config.yaml
codebook_size: 256
layers: 10
optimizer: "normuon"
adamw_weight_decay_other_params: 0.05
Rows from block 6 of a small self-supervised audio encoder (BEST-RQ), named by matrix and row number. Rows with one number belong to one neuron. Each number is 500 + 25 x the weight over its row's rms, rounded and kept within 0 to 999. All counts start at 0. Numbers have three digits each.
After each neuron's rows are labels from the 100 clips, of 14848, where the neuron reaches its highest value: "strongest on" is what is common among them; "loudest band" is the band of the loudest frequency at the time of the peak. Only what is clearly more common there than usual is listed. The data: short read English sentences (LibriTTS-R). In brackets: how many of the 100.
# fc1: MLP up (model.blocks.6.mlp.fc1.weight, 1152x192), inputs 0-47
# fc2: MLP down (model.blocks.6.mlp.fc2.weight, 192x1152, transposed), outputs 0-47

fc1.329:456481450518479490529490475512506502520496486469507465509535491520533470507526473503506498476511493476472496487507528519498495494511445481480459
fc2.329:518513484505496479515510494465514553559464493523508542556551497483462492502502511489519530490477504500467448430564498477545438483509473480505529
strongest on: voice: male (75)
loudest band: 250 to 500 Hz (33)

fc1.62:505513505496489516473501529545491496472494545536520480454475488499507488492511499454474515532525477478488486500472500505492528462524472476479525
fc2.62:549513464501522483483493479483540523486511472505493424478466484487517546468531512482538540532509511489523478531486520491526495479485477465525572
strongest on: voice: female (94)
loudest band: 250 to 500 Hz (28)

fc1.621:479464489517506533462526511485488468439516539494504524491511492479487488504503528476441423484531488530493498528476489535486539498504532505537464
fc2.621:453511546523480533528495502516495476467507481488518526538511506516477514482489522514533482540485496536494490526487483545473516520525541495501505
strongest on: voice: female (92)
loudest band: 500 to 1000 Hz (27)

fc1.280:510476527475558532479504487468462513480479578536497497465527501471495484475496491482517445499485509499517521501537496505471477492512487477492522
fc2.280:496507522524445512483499509463520513471500536522520474505515527494441483484498459487449461493530501506516470484516462520541493516502516489515502
strongest on: voice: female (82)
loudest band: 250 to 500 Hz (42); 500 to 1000 Hz (35)

fc1.306:464556451510523515456445525521463487489486473509470519482504507502490502488530524496473524485469565462470518490473531447543479479508524488517539
fc2.306:500512511492514532488478466518541477503485474488514548533481499498490501499506496499449523514552529562488512499549484518520542524502502464525487
strongest on: voice: female (86)
loudest band: 4000 to 8000 Hz (26)

fc1.584:491469550495538470468527524480463531491516508515502489532528538505489497540509465462494497503506497493527503478467492484476540491482536492478479
fc2.584:481526496497505514487507565490493510453532498491498472490505493514479513472505473486524551544494503498487521497513479531527466526526487518540518
strongest on: voice: male (71)
loudest band: 250 to 500 Hz (39)

fc1.32:520528473466493503513489490436493512492564530455476478525470546463519518480513505485485492506485517486518505480477485472488491510491491447513538
fc2.32:565451524471524513539467532511518494430498530512499508519507480496509493536471481515511514513496464501487516483485525499477506488525539504508515
strongest on: voice: male (73)
loudest band: 250 to 500 Hz (40)

fc1.236:513510451516499495506497477466504515515537516497468527465514538477498496515503510482519555442490472496475480529475483526505459494556464494478493
fc2.236:540527502507511518522482493501511468554466515495542545490484534482506485525513537497520509492524501536531498480498554474471506546505468498460517
strongest on: the word "said" (32); the word "he" (28)
loudest band: 4000 to 8000 Hz (37)

fc1.477:530536513494521544506508498496468503466499489548501480472508507506476498508476502494523469492560495522547543506509521488506436489509513506487475
fc2.477:520464492470484493437477554479507474536505508497495512533504525459456526459476512480524518529524498497499545478565486492475492485511482519529494
strongest on: voice: female (89)
loudest band: 250 to 500 Hz (31)

fc1.439:520503494505470532481494439533477457523519484526488492500445460521505466525497501536496471557498480494447487495517493474491511531497493477514454
fc2.439:493449487495528508453518471522473519474504467498489517482484488519553457472459487460473492473471497551453518502484476540500513485483480491555536
strongest on: voice: female (84)
loudest band: 250 to 500 Hz (32)

fc1.82:504510499497516507489508466491512480483510509558484503481509545504479519497511484499504528466491499476509487537495498470480454487517511539500484
fc2.82:511525465476525510523497466498476499497494519475489508496474516499487521518520523511500527490506510503468494476510519509469503505533494537539496
strongest on: voice: female (91); the word "said" (28)
loudest band: 4000 to 8000 Hz (56)

fc1.178:528485487502485543517510494530458439483515503488513532538505498465505495487528486480474473471531451497457514494515455506482494459465480465487490
fc2.178:478503509515524487506509431486496488518511520501509530514478497511489479495506489507522484481480500505506485549495507554501532558465515477509513
strongest on: voice: female (93)
loudest band: 250 to 500 Hz (56); 500 to 1000 Hz (26)

fc1.14:502486474530501504480532504482490500461511513502560469504516527500521488488449498477560503514470478503475505471548485475481510519523545506512483
fc2.14:522529525489512459510541506525477513505490486508459501478473502514536527506486541483495489527511514461478485534495492483519490437537528477550456
strongest on: voice: female (85)
loudest band: 4000 to 8000 Hz (36)

fc1.674:552535477496537500509513467534525517505502489500484488461571491478530494532492558498454508506462479475517481510489481527532542476516490522502529
fc2.674:464503519525490465504444485507503461436507494520477510534487501473518502526480511496470482466519508488493515499515521514520532501470506495489552
strongest on: the word "said" (42)
loudest band: 250 to 500 Hz (34)

fc1.731:475499496501479528466518496489480534487525514510508470473527503498507535504498531508516503490479454502523455489529523491521473515493521528536488
fc2.731:460501516516458536495517518513468496458501502506514519492508488482471514520504486498501488498533500500518486492474463479504486497514486504546479
strongest on: the word "said" (69)
loudest band: 4000 to 8000 Hz (72)

fc1.103:478505498496480528456513504504448486511522479475526536506495543440550512494499478530493489496524502511518487465456534503539495454521501479511487
fc2.103:513544493495504535526513546519514489513486486526576539492528509474511481490467525554494544468471544484529489499519483547545466552534495466504516
strongest on: voice: female (97)
loudest band: 250 to 500 Hz (41)

fc1.682:526538509532475517473481537516532479454497467480534485492497479483516525541483500527483461524465511494522485507512510513502451472519465499487508
fc2.682:474483507478509471485492495497487461482500510515494492508467524484456531498512506479533506533543484497469495451525470502485531502528516492482494
strongest on: voice: male (71)
loudest band: 250 to 500 Hz (32)

fc1.147:500504513529485530496488517499456512486502495484459422506544507456534505506537493496482490488470462496500478467527511503486496482507542507513481
fc2.147:493514501517500512487510481533482469490534484482529499542464429485491462545498524483488475507469499526516475460495500526517493491508455505476470
strongest on: voice: female (84); the word "said" (53); the word "he" (51)
loudest band: 4000 to 8000 Hz (67)

fc1.351:530492498513496513519504487487477541493500460453525489509455523488509533504499496495488519498489484536504494514523475477502478435496513490485473
fc2.351:492449516448510520482485513522497489509504496495492551506503459457487441466479517520473492506493522478487477476516531445492527492537473508520482
strongest on: voice: female (84)
loudest band: 250 to 500 Hz (31)

fc1.639:540488565517455538485491452495502505483474560527476473528508473487500489514508483466507535511493506506475516517500491507503470543545485506498479
fc2.639:455502497502514513483491526518466505480497477503526491501497486486520484504522504475513553494498524500432489447497501549490460522512516538539503
strongest on: voice: male (78)
loudest band: 4000 to 8000 Hz (32)

fc1.586:490518500509497531466497484499481498503509489490456471494530474470478516542466533521537499487474504485468465521524500494503488544473535493498506
fc2.586:513513497522474500505507482509475465476470535517534493492521449543491508472538534463497504501505507497490477549462477489500497538505442436457504
strongest on: the word "said" (86)
loudest band: 4000 to 8000 Hz (81)

fc1.565:500491482455497505472480515507489471492448513480524494499555483496526489491495491501499465509511559520508485452488469464502519482499461540544519
fc2.565:501518544484544507568485517494498527501535507474526524500506517475451477495516544506549477484545492520491506524473505525482480516446505522527510
strongest on: voice: female (87)
loudest band: 250 to 500 Hz (30)

fc1.633:468506483483541495499518510505477476483486526456514479524496480490486547499499466468527497497515476519514529560474471483475510512494494506469484
fc2.633:511486471548491507485506494472503499458496550514527567501468503495497522486480530492523447526534515476503480504532497545471528473465497504462483
strongest on: voice: female (88)
loudest band: 250 to 500 Hz (37); 500 to 1000 Hz (27)

fc1.291:525487465512490504487446522505480489483510530498485506518502504528503497484497488513467483509463509451513483561484457486524531478481506504494507
fc2.291:505475501484506469489508521480521502495434498528499464468458517497467501519490491517475468502519530466446494544496479507481513503470531501525499
strongest on: voice: female (88)
loudest band: 500 to 1000 Hz (26)

fc1.662:478502481487515511502526490552499506463476500505515507462495503511506506478479498476509513529527484442481471480524536475528487467513542520463484
fc2.662:499454503518479505477481506486494492470518501490502517528537512521541475481474512502537471475440465468506524563517462518536503497500518492468499
strongest on: voice: female (98)
loudest band: 250 to 500 Hz (57)

fc1.192:512521526465435525501510489516506543521511530512487465477499560461520495536533488497483475468475495501527510531461508478507506512493524513505480
fc2.192:503493500499491478502520523503536496532474496504468531478500493521528486488460510496504497477509523484516488474529528523502515470511508498514485
strongest on: voice: female (95)
loudest band: 250 to 500 Hz (33)

fc1.765:516511495526491522562522512515521518524470493520540470484497517471520529483488509516527505505514481498504482531471514467502493498474467541478496
fc2.765:542486522491514545467520483535456538516472543540470504513527484527538508582525526494561519500495529497476520504534502482498506480528514476455525
strongest on: voice: female (82)
loudest band: 500 to 1000 Hz (26)

fc1.610:490497522465489517516533503488500488524488514445543480465499513525499495497504514511467509474499451498536500485499537531471465524523500481495488
fc2.610:483511485476501473495487507461507503527489504514538517540509479521488514494493471499471471507536476479515548530496521504478506413512500514469487
strongest on: voice: male (83)
loudest band: 250 to 500 Hz (28)

fc1.585:496525467554529494498452541508477477506502451470513495489503488475501517468542492497522467496467496501492461506481507489481501488463491503505523
fc2.585:484498494461487531473525507496479542518504529483451509482509453452483492502488508463526485483519492490489476477500486555484496502494496507480515
strongest on: voice: female (88)
loudest band: 250 to 500 Hz (33)

fc1.222:508481534515522497485504507506537531443536524496460492524486514458526500445505497497508512474471502457467475507511501496547519507501455504486492
fc2.222:552509489504470495489455484506502498525528498501486534524512530484494528577510481477495534512505480524486484547519526503481494493467526544549542
strongest on: voice: male (73)
loudest band: 500 to 1000 Hz (27)

fc1.187:483465505533509488505476526472578501457544479487504489529540529497463522500487488448480506472542474497488547511508503480490470489514457478486540
fc2.187:468512488462489547497540478522486467500499474466499512540483483470474471501526501523474509486478538505479447548497498519462495466499506466479485
strongest on: voice: female (91)
loudest band: 250 to 500 Hz (32)

fc1.217:476490536493500555500533524492505457497501485542499504516556467490491473540478483478517472509557499472500467510469506496482467505506480490503499
fc2.217:505503481450489512452495490524530515480532483498505466510522510536495516473524496490501441463499518474512520465510463520499487442490502506528498
strongest on: voice: female (82)
loudest band: 250 to 500 Hz (57)

fc1.593:500520474532494491473491462497488522505508499525486515522513499459526502447493475501513553549514492519536531484508446522485508529505478481475437
fc2.593:507501506517475530526504461520462499500505485496486506476462515513466518488473478494480519520501553520484477540516508480472543413521525514548465
strongest on: voice: female (85)
loudest band: 250 to 500 Hz (55)

fc1.655:470499502521507475499506473473461510494485500493500521497532499473528503477486496463461512463482507490498475503495501476510507525549503511504481
fc2.655:521526522469498477528540468487515514492483498475518491490500490500504464518514476509507499548501482467499500530507486517529504567475534532472512
strongest on: voice: female (98)
loudest band: 250 to 500 Hz (34)

fc1.708:479492524449513519473500456467492496453490490506499425493478489459493474483526481489506451496477465500524534516501507501527478535529487522536487
fc2.708:553472535531497515471525537542483480498510495502524511498505542466521515517520494520487500463526486471503496479523525471528528484500499508476528
strongest on: voice: female (82)
loudest band: 4000 to 8000 Hz (39)

fc1.762:520534487475491476565458488490523535501473519473498495509497484482513518497556504511530456483455459499484452524455488480490482473451495454489483
fc2.762:505468445534478503491496519504499478481531501480529457527498500500462521512502550534494507507514485486470495496513489455469506504521491536501538
strongest on: voice: male (79)
loudest band: 250 to 500 Hz (34)

fc1.687:468472507492491513527501517510514481514538517501513494502475508471460520463493526434536480498478501524534549525504547484538503498490514473484502
fc2.687:526509494484515502564515550498515485481503521530556516515481526524485480444530510479487479498492471494528485457520500521463546512500479489477481
strongest on: voice: female (86)
loudest band: 250 to 500 Hz (49)

fc1.60:482519538504532499517446519504540498506469519521497473533495501474496532509519503490452512485502449509465462480530529513535483478509452520506498
fc2.60:467501495535521514489519459484486486496510472460498507522519478499531473479518508484478535461470541518506449473521469532468543480488475467488523
strongest on: the word "said" (58); the word "he" (35)
loudest band: 4000 to 8000 Hz (64)

fc1.759:490472492501544525498478505520483530483533507513507475464439502497510479509521541489522501535474463452505461520547481471473500514488516493508532
fc2.759:522499505476508505494509439501522495477522503505491520522535478500485490472474495502533499472451497484564495507501587477486499520477515510511508
strongest on: voice: female (89)
loudest band: 250 to 500 Hz (38)