python train.py --dataset="short read English sentences (LibriTTS-R)" --mask_prob=0.05 --width=192 --init="torch_default" --epochs=149.4 --lr_schedule="cosine" --final_lr_fraction=0.01
Rows from block 4 of a small self-supervised audio encoder (BEST-RQ), named by matrix and row number. Rows with one number belong to one neuron. Each number is 200 + 30 x the weight over its row's rms, rounded and kept within 0 to 999. All counts start at 0.
Before each neuron's rows are labels from the 100 clips, of 14848, where the neuron reaches its highest value: "strongest on" is what is common among them; "loudest band" is the band of the loudest frequency at the time of the peak. Only what is clearly more common there than usual is listed. The data: short read English sentences (LibriTTS-R). In brackets: how many of the 100.
# fc1: MLP up (model.blocks.4.mlp.fc1.weight, 1152x192), inputs 64-127
# fc2: MLP down (model.blocks.4.mlp.fc2.weight, 192x1152, transposed), outputs 64-127

strongest on: voice: female (83)
loudest band: 250 to 500 Hz (37)
fc1.707,194,203,213,222,226,158,188,216,205,208,196,212,181,151,164,167,205,196,166,237,179,160,187,271,227,224,184,215,185,243,192,212,193,173,218,192,252,162,163,207,187,183,197,225,270,235,165,166,185,213,240,158,167,267,206,158,197,182,296,206,226,171,193,255
fc2.707,193,233,234,194,232,155,180,177,215,184,231,215,215,165,228,235,162,209,205,156,251,187,223,169,225,193,217,181,181,202,237,225,180,209,181,198,177,216,159,193,211,218,168,249,213,192,174,185,246,150,147,232,161,233,218,178,222,205,151,119,186,172,212,225

strongest on: voice: male (84)
loudest band: 250 to 500 Hz (41)
fc1.171,182,228,129,204,167,210,169,187,241,185,174,174,201,195,209,223,205,235,189,165,212,146,218,226,198,149,188,206,189,186,179,177,162,223,237,137,175,222,160,234,228,205,152,207,253,222,215,174,137,221,147,246,216,198,180,218,204,197,223,210,242,290,214,194
fc2.171,213,173,166,199,201,239,210,255,180,184,212,232,177,242,171,265,286,222,243,247,174,167,165,176,169,188,209,161,182,148,141,205,148,163,214,235,152,217,240,174,183,197,186,220,209,193,192,189,182,179,218,243,273,216,234,199,145,215,213,215,186,238,202,269

strongest on: voice: female (90); the word "to" (33)
loudest band: 250 to 500 Hz (37)
fc1.481,234,199,211,178,188,237,202,83,228,188,187,228,127,213,154,199,157,166,209,223,183,266,187,248,201,182,174,165,188,253,229,205,204,226,208,196,151,250,241,178,218,185,208,172,200,214,232,219,216,129,205,236,177,203,236,181,215,179,259,158,241,145,164,227
fc2.481,204,236,202,224,233,207,209,216,187,198,202,208,200,234,198,193,159,219,190,171,197,274,214,210,178,176,194,224,209,259,210,191,231,175,279,138,165,263,173,175,203,141,194,230,221,180,184,194,180,133,153,196,237,182,206,171,271,165,181,218,205,209,214,205

strongest on: the word "was" (36)
loudest band: 250 to 500 Hz (32)
fc1.219,239,154,286,155,250,174,211,220,149,201,200,192,158,227,164,210,204,194,251,182,167,206,192,204,203,240,235,235,193,160,148,174,195,196,232,173,169,190,166,202,206,110,217,187,212,216,168,196,241,171,212,207,278,216,208,236,229,197,180,215,195,179,178,246
fc2.219,202,225,154,247,181,242,259,187,249,196,246,232,191,237,191,165,233,154,224,170,209,206,180,214,188,201,215,244,204,187,127,189,193,208,187,161,232,194,215,200,138,259,201,227,200,196,227,193,256,170,206,194,264,203,244,129,266,247,206,272,178,179,149,150

strongest on: voice: male (86)
loudest band: 250 to 500 Hz (40)
fc1.591,208,222,159,250,187,158,219,202,186,241,235,182,224,222,192,176,208,187,204,187,176,221,231,224,243,189,191,184,173,159,148,195,199,159,198,220,225,208,207,190,207,215,178,175,195,149,199,149,185,262,166,190,203,181,185,185,179,215,250,167,210,264,210,224
fc2.591,190,208,170,180,188,221,143,235,149,199,176,157,221,217,199,231,144,218,192,154,213,198,189,194,250,164,237,203,173,184,173,234,190,244,194,225,221,207,183,185,219,199,174,162,190,252,186,164,169,147,261,189,211,227,229,247,240,236,279,206,210,238,179,171

strongest on: voice: female (100)
loudest band: 4000 to 8000 Hz (40)
fc1.739,179,194,177,146,179,172,179,218,193,234,259,200,146,215,213,210,222,285,168,175,271,177,167,214,179,169,237,248,241,189,119,203,251,145,203,221,196,155,189,172,182,175,197,209,249,189,212,198,192,229,191,209,198,243,217,206,218,240,204,233,229,148,169,186
fc2.739,171,233,224,163,217,217,182,170,198,180,296,203,237,168,215,223,212,176,211,227,273,237,170,206,175,194,172,169,225,218,187,227,310,186,215,209,205,181,204,210,205,188,213,172,184,181,226,201,210,207,184,193,206,217,252,230,180,192,277,241,229,162,211,207

strongest on: voice: female (84)
loudest band: 250 to 500 Hz (31)
fc1.216,197,202,176,169,143,206,215,220,138,213,203,206,207,132,205,186,201,172,170,213,208,170,255,262,164,213,234,158,211,197,190,213,225,212,246,185,242,188,165,240,142,196,152,180,166,235,201,180,211,163,189,195,210,229,161,249,190,170,190,207,180,214,202,197
fc2.216,197,201,215,173,199,148,215,177,205,189,209,251,193,191,197,197,192,205,203,205,244,192,156,159,160,179,197,189,139,212,216,216,261,198,250,193,213,192,218,204,168,202,136,174,228,232,136,177,230,134,177,200,213,220,238,248,174,198,254,229,200,155,229,183

strongest on: voice: male (79)
loudest band: 250 to 500 Hz (31); 500 to 1000 Hz (25)
fc1.98,182,220,218,233,139,194,191,204,200,181,184,213,205,160,199,254,206,225,177,243,233,162,156,224,275,180,151,199,146,241,154,177,139,191,164,175,173,213,204,239,241,173,232,175,239,224,213,130,206,146,173,195,206,215,198,224,245,182,141,251,193,221,240,183
fc2.98,190,215,158,137,118,225,220,179,183,195,220,248,242,162,137,214,218,216,216,253,182,136,164,226,240,195,192,193,217,228,174,186,210,215,217,213,185,229,161,154,174,164,156,236,165,200,217,213,182,219,218,171,158,235,176,237,181,205,208,216,181,190,130,249

strongest on: voice: male (75)
loudest band: 250 to 500 Hz (32)
fc1.547,245,208,177,196,223,192,200,204,164,158,217,200,227,215,180,137,206,220,163,196,198,185,191,177,236,184,182,233,220,170,262,206,282,164,250,181,138,206,202,221,218,205,222,201,165,198,139,206,220,200,193,196,181,201,136,203,184,172,173,204,172,243,171,187
fc2.547,156,200,159,234,167,185,179,145,193,181,220,206,169,240,184,176,177,209,222,224,222,221,220,157,163,244,169,187,233,200,226,227,158,270,176,133,235,229,205,182,200,202,148,200,237,180,190,211,226,148,178,194,215,233,154,192,191,186,238,152,252,195,184,176

strongest on: voice: female (82)
loudest band: 500 to 1000 Hz (32)
fc1.478,192,183,265,188,256,207,201,231,229,230,177,233,230,157,222,200,235,216,170,145,162,240,198,161,248,223,247,205,251,154,204,142,204,190,193,184,131,193,216,145,245,237,161,193,226,226,186,199,234,199,161,240,224,178,202,249,170,187,217,210,197,169,226,149
fc2.478,259,237,209,187,248,175,230,181,150,263,194,195,208,216,191,210,185,187,193,268,206,166,210,207,186,231,179,225,206,210,187,169,174,227,193,195,201,239,181,210,207,175,153,237,199,183,219,210,204,231,206,250,199,234,171,212,175,120,198,212,142,210,182,244

strongest on: voice: female (82)
loudest band: 250 to 500 Hz (48)
fc1.426,185,212,141,227,251,207,248,218,197,200,210,189,259,193,181,214,181,188,193,258,206,219,202,207,246,244,216,202,157,132,210,160,156,156,139,156,188,220,143,176,173,176,180,167,195,232,154,201,216,195,191,155,239,194,179,173,183,177,208,197,185,203,232,209
fc2.426,154,270,98,218,196,163,199,225,182,231,210,200,187,188,221,232,220,167,191,173,183,202,250,182,200,257,192,217,195,189,225,226,190,176,207,183,131,164,193,261,264,188,104,212,214,133,188,199,171,182,218,206,201,208,244,212,174,141,175,182,207,221,206,214

strongest on: voice: male (87)
loudest band: 250 to 500 Hz (42)
fc1.3,183,233,197,199,233,257,224,259,203,199,231,173,217,187,173,165,196,199,162,194,154,221,220,168,154,228,240,172,168,213,211,239,193,182,161,177,166,232,182,152,262,193,149,171,212,210,225,157,178,190,212,233,182,232,244,223,174,224,216,168,219,213,181,196
fc2.3,183,237,189,213,173,178,209,210,209,198,221,225,233,236,203,186,146,128,240,158,209,213,187,233,155,196,183,234,220,193,207,186,204,192,209,199,188,167,170,227,186,211,220,163,159,218,143,184,258,235,228,216,220,202,180,178,152,164,194,188,146,219,212,176

strongest on: voice: female (90)
loudest band: 250 to 500 Hz (36)
fc1.242,190,197,150,194,234,220,180,205,197,204,205,173,148,184,192,223,224,299,210,238,208,214,197,227,234,239,153,227,228,282,256,246,198,201,207,179,179,146,212,186,225,221,210,289,196,210,233,185,181,232,163,193,211,195,265,140,238,239,145,219,184,190,234,213
fc2.242,201,215,203,240,108,266,163,228,198,169,168,243,192,193,171,209,152,219,220,199,182,238,183,270,173,204,171,214,205,256,237,211,194,189,197,185,218,227,190,202,210,226,235,224,193,207,240,217,244,185,216,184,169,183,204,260,192,193,258,200,224,194,125,200

strongest on: the word "was" (25)
loudest band: 250 to 500 Hz (28)
fc1.399,162,218,239,202,155,245,191,190,193,206,186,196,227,209,213,235,194,223,228,202,215,174,187,178,209,234,241,252,222,195,218,180,191,181,161,194,174,166,186,168,153,196,203,211,196,177,195,156,184,237,243,177,203,211,239,198,180,132,248,166,165,155,193,169
fc2.399,244,219,224,190,189,223,211,186,134,200,201,170,183,201,283,169,214,165,192,144,198,236,187,156,193,234,212,188,213,208,188,216,182,153,199,194,204,210,229,229,209,189,207,197,168,201,194,237,237,201,164,230,176,184,215,208,171,212,153,181,198,151,184,203

strongest on: the word "it" (32); the word "was" (27)
loudest band: 250 to 500 Hz (43)
fc1.14,173,214,184,184,181,252,163,195,166,219,224,204,208,155,212,152,213,213,171,168,162,217,220,203,198,217,264,169,146,133,261,176,214,163,190,222,190,171,165,159,166,202,194,216,194,173,201,147,212,241,219,201,281,206,242,193,203,200,228,200,158,210,157,194
fc2.14,212,183,179,184,195,186,211,200,205,135,165,184,157,230,175,233,149,231,227,181,190,220,217,214,203,184,229,219,206,202,222,198,206,190,186,191,192,185,238,222,176,221,180,201,186,219,208,261,215,157,247,149,199,213,157,194,238,232,226,226,284,171,199,170

strongest on: voice: male (88)
loudest band: 250 to 500 Hz (34)
fc1.395,211,193,230,234,221,201,204,192,221,223,209,217,203,210,168,246,229,220,157,192,183,204,236,160,152,219,189,188,198,206,199,190,179,181,269,184,171,163,195,194,234,218,222,187,241,189,180,219,219,196,204,196,206,183,180,219,138,202,203,171,178,203,196,205
fc2.395,217,177,203,181,144,240,200,154,167,204,167,198,190,205,217,175,232,203,225,185,193,183,201,212,224,175,213,182,178,198,183,178,211,228,168,217,200,215,280,206,274,239,227,201,217,245,179,157,189,155,229,185,219,215,196,258,130,200,215,184,174,207,192,193

strongest on: the word "said" (54)
loudest band: 500 to 1000 Hz (45); 250 to 500 Hz (28)
fc1.214,222,237,178,199,187,177,218,192,257,203,217,186,160,190,218,265,149,162,218,286,161,228,228,184,187,239,168,199,176,194,250,221,234,137,243,168,178,166,186,220,219,207,210,172,212,189,200,231,221,161,208,208,152,186,188,176,191,222,254,266,183,250,198,194
fc2.214,204,156,244,245,175,228,214,155,190,224,151,216,190,189,207,246,224,181,184,237,186,167,168,179,212,221,161,172,249,164,235,247,185,177,190,214,193,226,219,185,248,193,171,201,233,184,188,191,165,168,169,166,199,203,212,181,181,198,153,165,189,277,223,158

strongest on: voice: female (95)
loudest band: 250 to 500 Hz (34)
fc1.147,187,193,195,212,178,208,140,223,174,215,145,185,198,211,213,241,171,238,148,215,239,165,178,188,167,136,197,243,201,195,145,226,195,205,209,194,165,200,216,169,191,170,236,213,247,241,167,207,189,154,138,203,261,226,198,230,148,188,234,237,198,214,173,134
fc2.147,220,209,177,163,202,200,181,253,217,224,220,224,197,232,197,163,206,191,171,246,189,140,263,235,175,165,147,230,171,210,166,159,225,215,244,177,231,125,203,175,177,199,246,183,175,227,181,139,226,214,217,231,186,157,191,126,218,198,217,206,153,178,187,206

strongest on: voice: female (89)
loudest band: 250 to 500 Hz (29)
fc1.44,170,248,161,176,233,242,166,188,171,222,195,189,217,146,228,156,217,222,258,172,185,262,219,167,160,201,160,224,187,181,211,226,222,200,195,158,176,158,218,279,177,205,191,215,206,160,179,231,236,206,239,238,185,206,205,196,217,185,175,153,208,205,186,193
fc2.44,217,196,172,200,162,221,191,226,220,215,228,213,236,228,192,233,233,268,216,227,195,220,221,203,212,220,231,182,155,172,276,188,221,131,221,254,164,181,165,243,227,202,168,200,156,113,193,219,236,223,211,147,245,156,163,186,197,187,226,200,150,151,163,187

strongest on: voice: female (95)
loudest band: 2000 to 4000 Hz (38)
fc1.554,184,227,197,169,205,157,164,180,193,211,196,152,190,216,190,180,200,244,220,248,216,236,213,216,157,259,224,216,160,170,234,253,174,221,179,202,200,162,195,209,210,228,207,241,183,219,170,194,230,163,181,167,227,203,157,206,235,161,244,187,182,143,233,182
fc2.554,195,138,212,173,239,238,150,261,177,238,184,232,207,149,214,218,219,259,239,161,154,164,193,185,197,220,181,237,224,215,243,200,211,203,244,198,211,184,186,209,184,191,161,153,125,228,274,218,197,166,147,158,203,176,203,208,219,181,180,208,234,185,218,268

strongest on: voice: female (86)
loudest band: 250 to 500 Hz (36)
fc1.320,199,232,199,119,212,230,216,231,209,208,174,243,174,156,245,153,205,253,193,241,174,191,219,179,227,203,177,163,190,226,207,210,180,165,170,185,191,182,216,196,204,163,156,233,209,223,217,196,190,144,209,250,232,257,246,172,204,154,207,164,185,138,137,219
fc2.320,212,251,214,240,228,197,192,193,201,202,200,212,178,229,239,178,234,210,200,145,264,195,216,190,231,193,198,183,195,205,215,166,159,193,181,178,200,184,183,214,197,217,195,256,184,200,221,251,186,205,199,172,184,150,161,251,192,138,185,194,187,203,225,187

strongest on: voice: female (88)
loudest band: 250 to 500 Hz (35)
fc1.12,152,261,198,159,173,180,157,185,199,159,193,204,219,195,167,207,163,218,162,209,221,171,176,196,198,229,169,173,174,207,131,213,131,189,165,209,174,239,215,240,178,229,258,184,225,193,179,214,225,210,209,228,201,224,220,208,197,217,200,206,244,147,193,214
fc2.12,226,178,227,201,223,186,170,205,211,218,233,225,167,172,187,211,223,191,193,208,234,188,198,187,222,194,175,190,139,188,165,249,147,233,192,223,217,139,204,129,181,141,272,220,136,225,205,172,173,196,254,187,226,200,218,177,223,185,190,204,211,173,170,224

strongest on: voice: male (77)
loudest band: 250 to 500 Hz (44)
fc1.487,217,255,201,267,198,249,212,195,143,208,215,151,195,172,195,157,236,217,199,172,146,210,232,224,188,192,224,186,185,153,184,290,183,208,198,197,232,225,186,180,257,187,176,257,245,175,183,235,177,142,196,211,225,186,202,239,213,216,205,238,152,216,257,192
fc2.487,160,211,193,147,162,201,180,230,161,193,206,175,230,151,209,209,166,177,186,200,203,248,205,166,216,212,189,165,206,148,217,163,154,198,203,230,241,206,190,249,242,157,223,196,212,218,209,224,179,230,165,207,254,163,211,219,213,232,214,267,239,206,240,242

strongest on: the word "said" (72)
loudest band: 500 to 1000 Hz (39); 250 to 500 Hz (28)
fc1.743,222,135,243,191,174,181,233,217,169,169,223,204,146,180,195,208,159,203,215,210,169,191,194,207,220,194,199,184,180,228,219,200,163,160,193,257,164,203,219,214,205,206,197,170,167,234,235,203,179,212,155,189,152,212,194,262,197,171,174,223,201,209,190,208
fc2.743,185,187,176,172,206,183,248,204,226,226,175,240,159,200,184,218,159,202,160,246,227,161,212,250,179,247,203,183,238,194,230,219,160,197,247,190,262,216,222,170,187,200,220,252,261,226,186,235,157,217,145,219,258,159,127,162,200,177,197,208,201,252,190,161

strongest on: voice: female (82)
loudest band: 250 to 500 Hz (38)
fc1.328,151,186,196,203,143,196,169,217,191,247,190,251,234,231,235,221,247,222,203,196,135,150,195,216,240,206,192,187,153,254,186,187,183,196,167,164,192,187,259,208,189,225,220,246,227,169,238,191,173,202,125,210,223,189,193,224,203,189,188,234,203,169,194,177
fc2.328,274,234,182,217,216,223,214,183,172,186,194,235,169,179,178,207,247,203,187,235,182,153,138,219,153,189,224,203,199,174,225,194,159,225,154,203,205,232,213,167,181,166,239,185,179,195,223,192,209,232,181,200,167,216,190,256,213,218,186,211,196,163,186,149

strongest on: the word "was" (34)
loudest band: 250 to 500 Hz (30)
fc1.726,210,204,190,150,206,228,189,179,206,229,220,254,193,165,204,162,211,204,235,196,196,178,152,204,147,208,165,186,198,202,215,261,199,239,252,194,212,221,160,192,168,192,139,176,168,156,185,183,159,188,185,215,220,190,178,182,223,219,231,200,200,178,157,170
fc2.726,169,202,223,148,206,186,206,200,228,195,177,204,270,238,197,200,231,208,223,196,155,165,216,177,166,254,225,279,209,171,232,138,167,189,142,188,213,170,170,237,175,220,208,219,184,220,124,222,220,186,216,184,231,171,174,168,219,204,217,148,211,207,186,218

strongest on: voice: male (94)
loudest band: 250 to 500 Hz (56)
fc1.541,213,188,179,223,172,208,186,235,223,204,184,183,158,215,177,176,200,246,215,248,247,212,186,267,179,258,198,124,208,219,183,245,177,181,179,165,224,210,163,123,177,197,205,171,263,207,216,197,218,182,170,208,211,251,174,190,217,152,196,194,230,213,263,219
fc2.541,229,200,218,176,180,222,183,192,195,218,172,149,201,195,206,222,212,195,204,217,216,217,226,181,154,254,174,225,203,233,207,203,199,254,194,194,191,205,189,264,195,201,209,217,167,272,219,147,161,200,156,207,197,201,269,197,174,215,175,189,194,241,208,177

strongest on: voice: female (94)
loudest band: 4000 to 8000 Hz (34)
fc1.215,218,250,155,217,231,182,198,161,202,198,216,188,202,246,171,151,142,226,187,260,196,226,246,166,167,190,236,189,233,157,186,242,199,230,181,193,200,198,145,256,187,201,224,205,251,209,183,168,188,217,209,188,243,212,205,192,139,185,223,227,261,207,205,179
fc2.215,164,222,215,184,217,207,173,218,163,208,174,183,200,239,187,222,229,160,215,234,230,253,195,186,211,177,176,224,219,179,187,207,218,228,185,239,205,197,191,171,224,247,258,189,146,158,222,155,167,185,197,194,178,258,160,198,242,207,191,260,223,207,187,235

strongest on: voice: female (89)
loudest band: 250 to 500 Hz (30)
fc1.749,221,216,257,216,192,191,224,173,219,237,241,239,216,206,247,148,252,216,198,166,218,148,258,236,214,202,196,183,189,197,197,177,183,218,173,231,211,264,195,170,209,149,233,174,202,181,154,254,207,222,188,204,195,199,223,208,181,168,231,181,238,196,156,221
fc2.749,207,189,214,242,222,228,221,192,213,181,250,219,193,147,206,172,236,236,172,186,187,213,226,183,239,224,177,228,280,243,213,201,225,178,182,179,175,184,169,241,223,189,225,238,179,205,252,262,189,231,228,204,189,195,199,175,270,212,165,140,177,211,150,228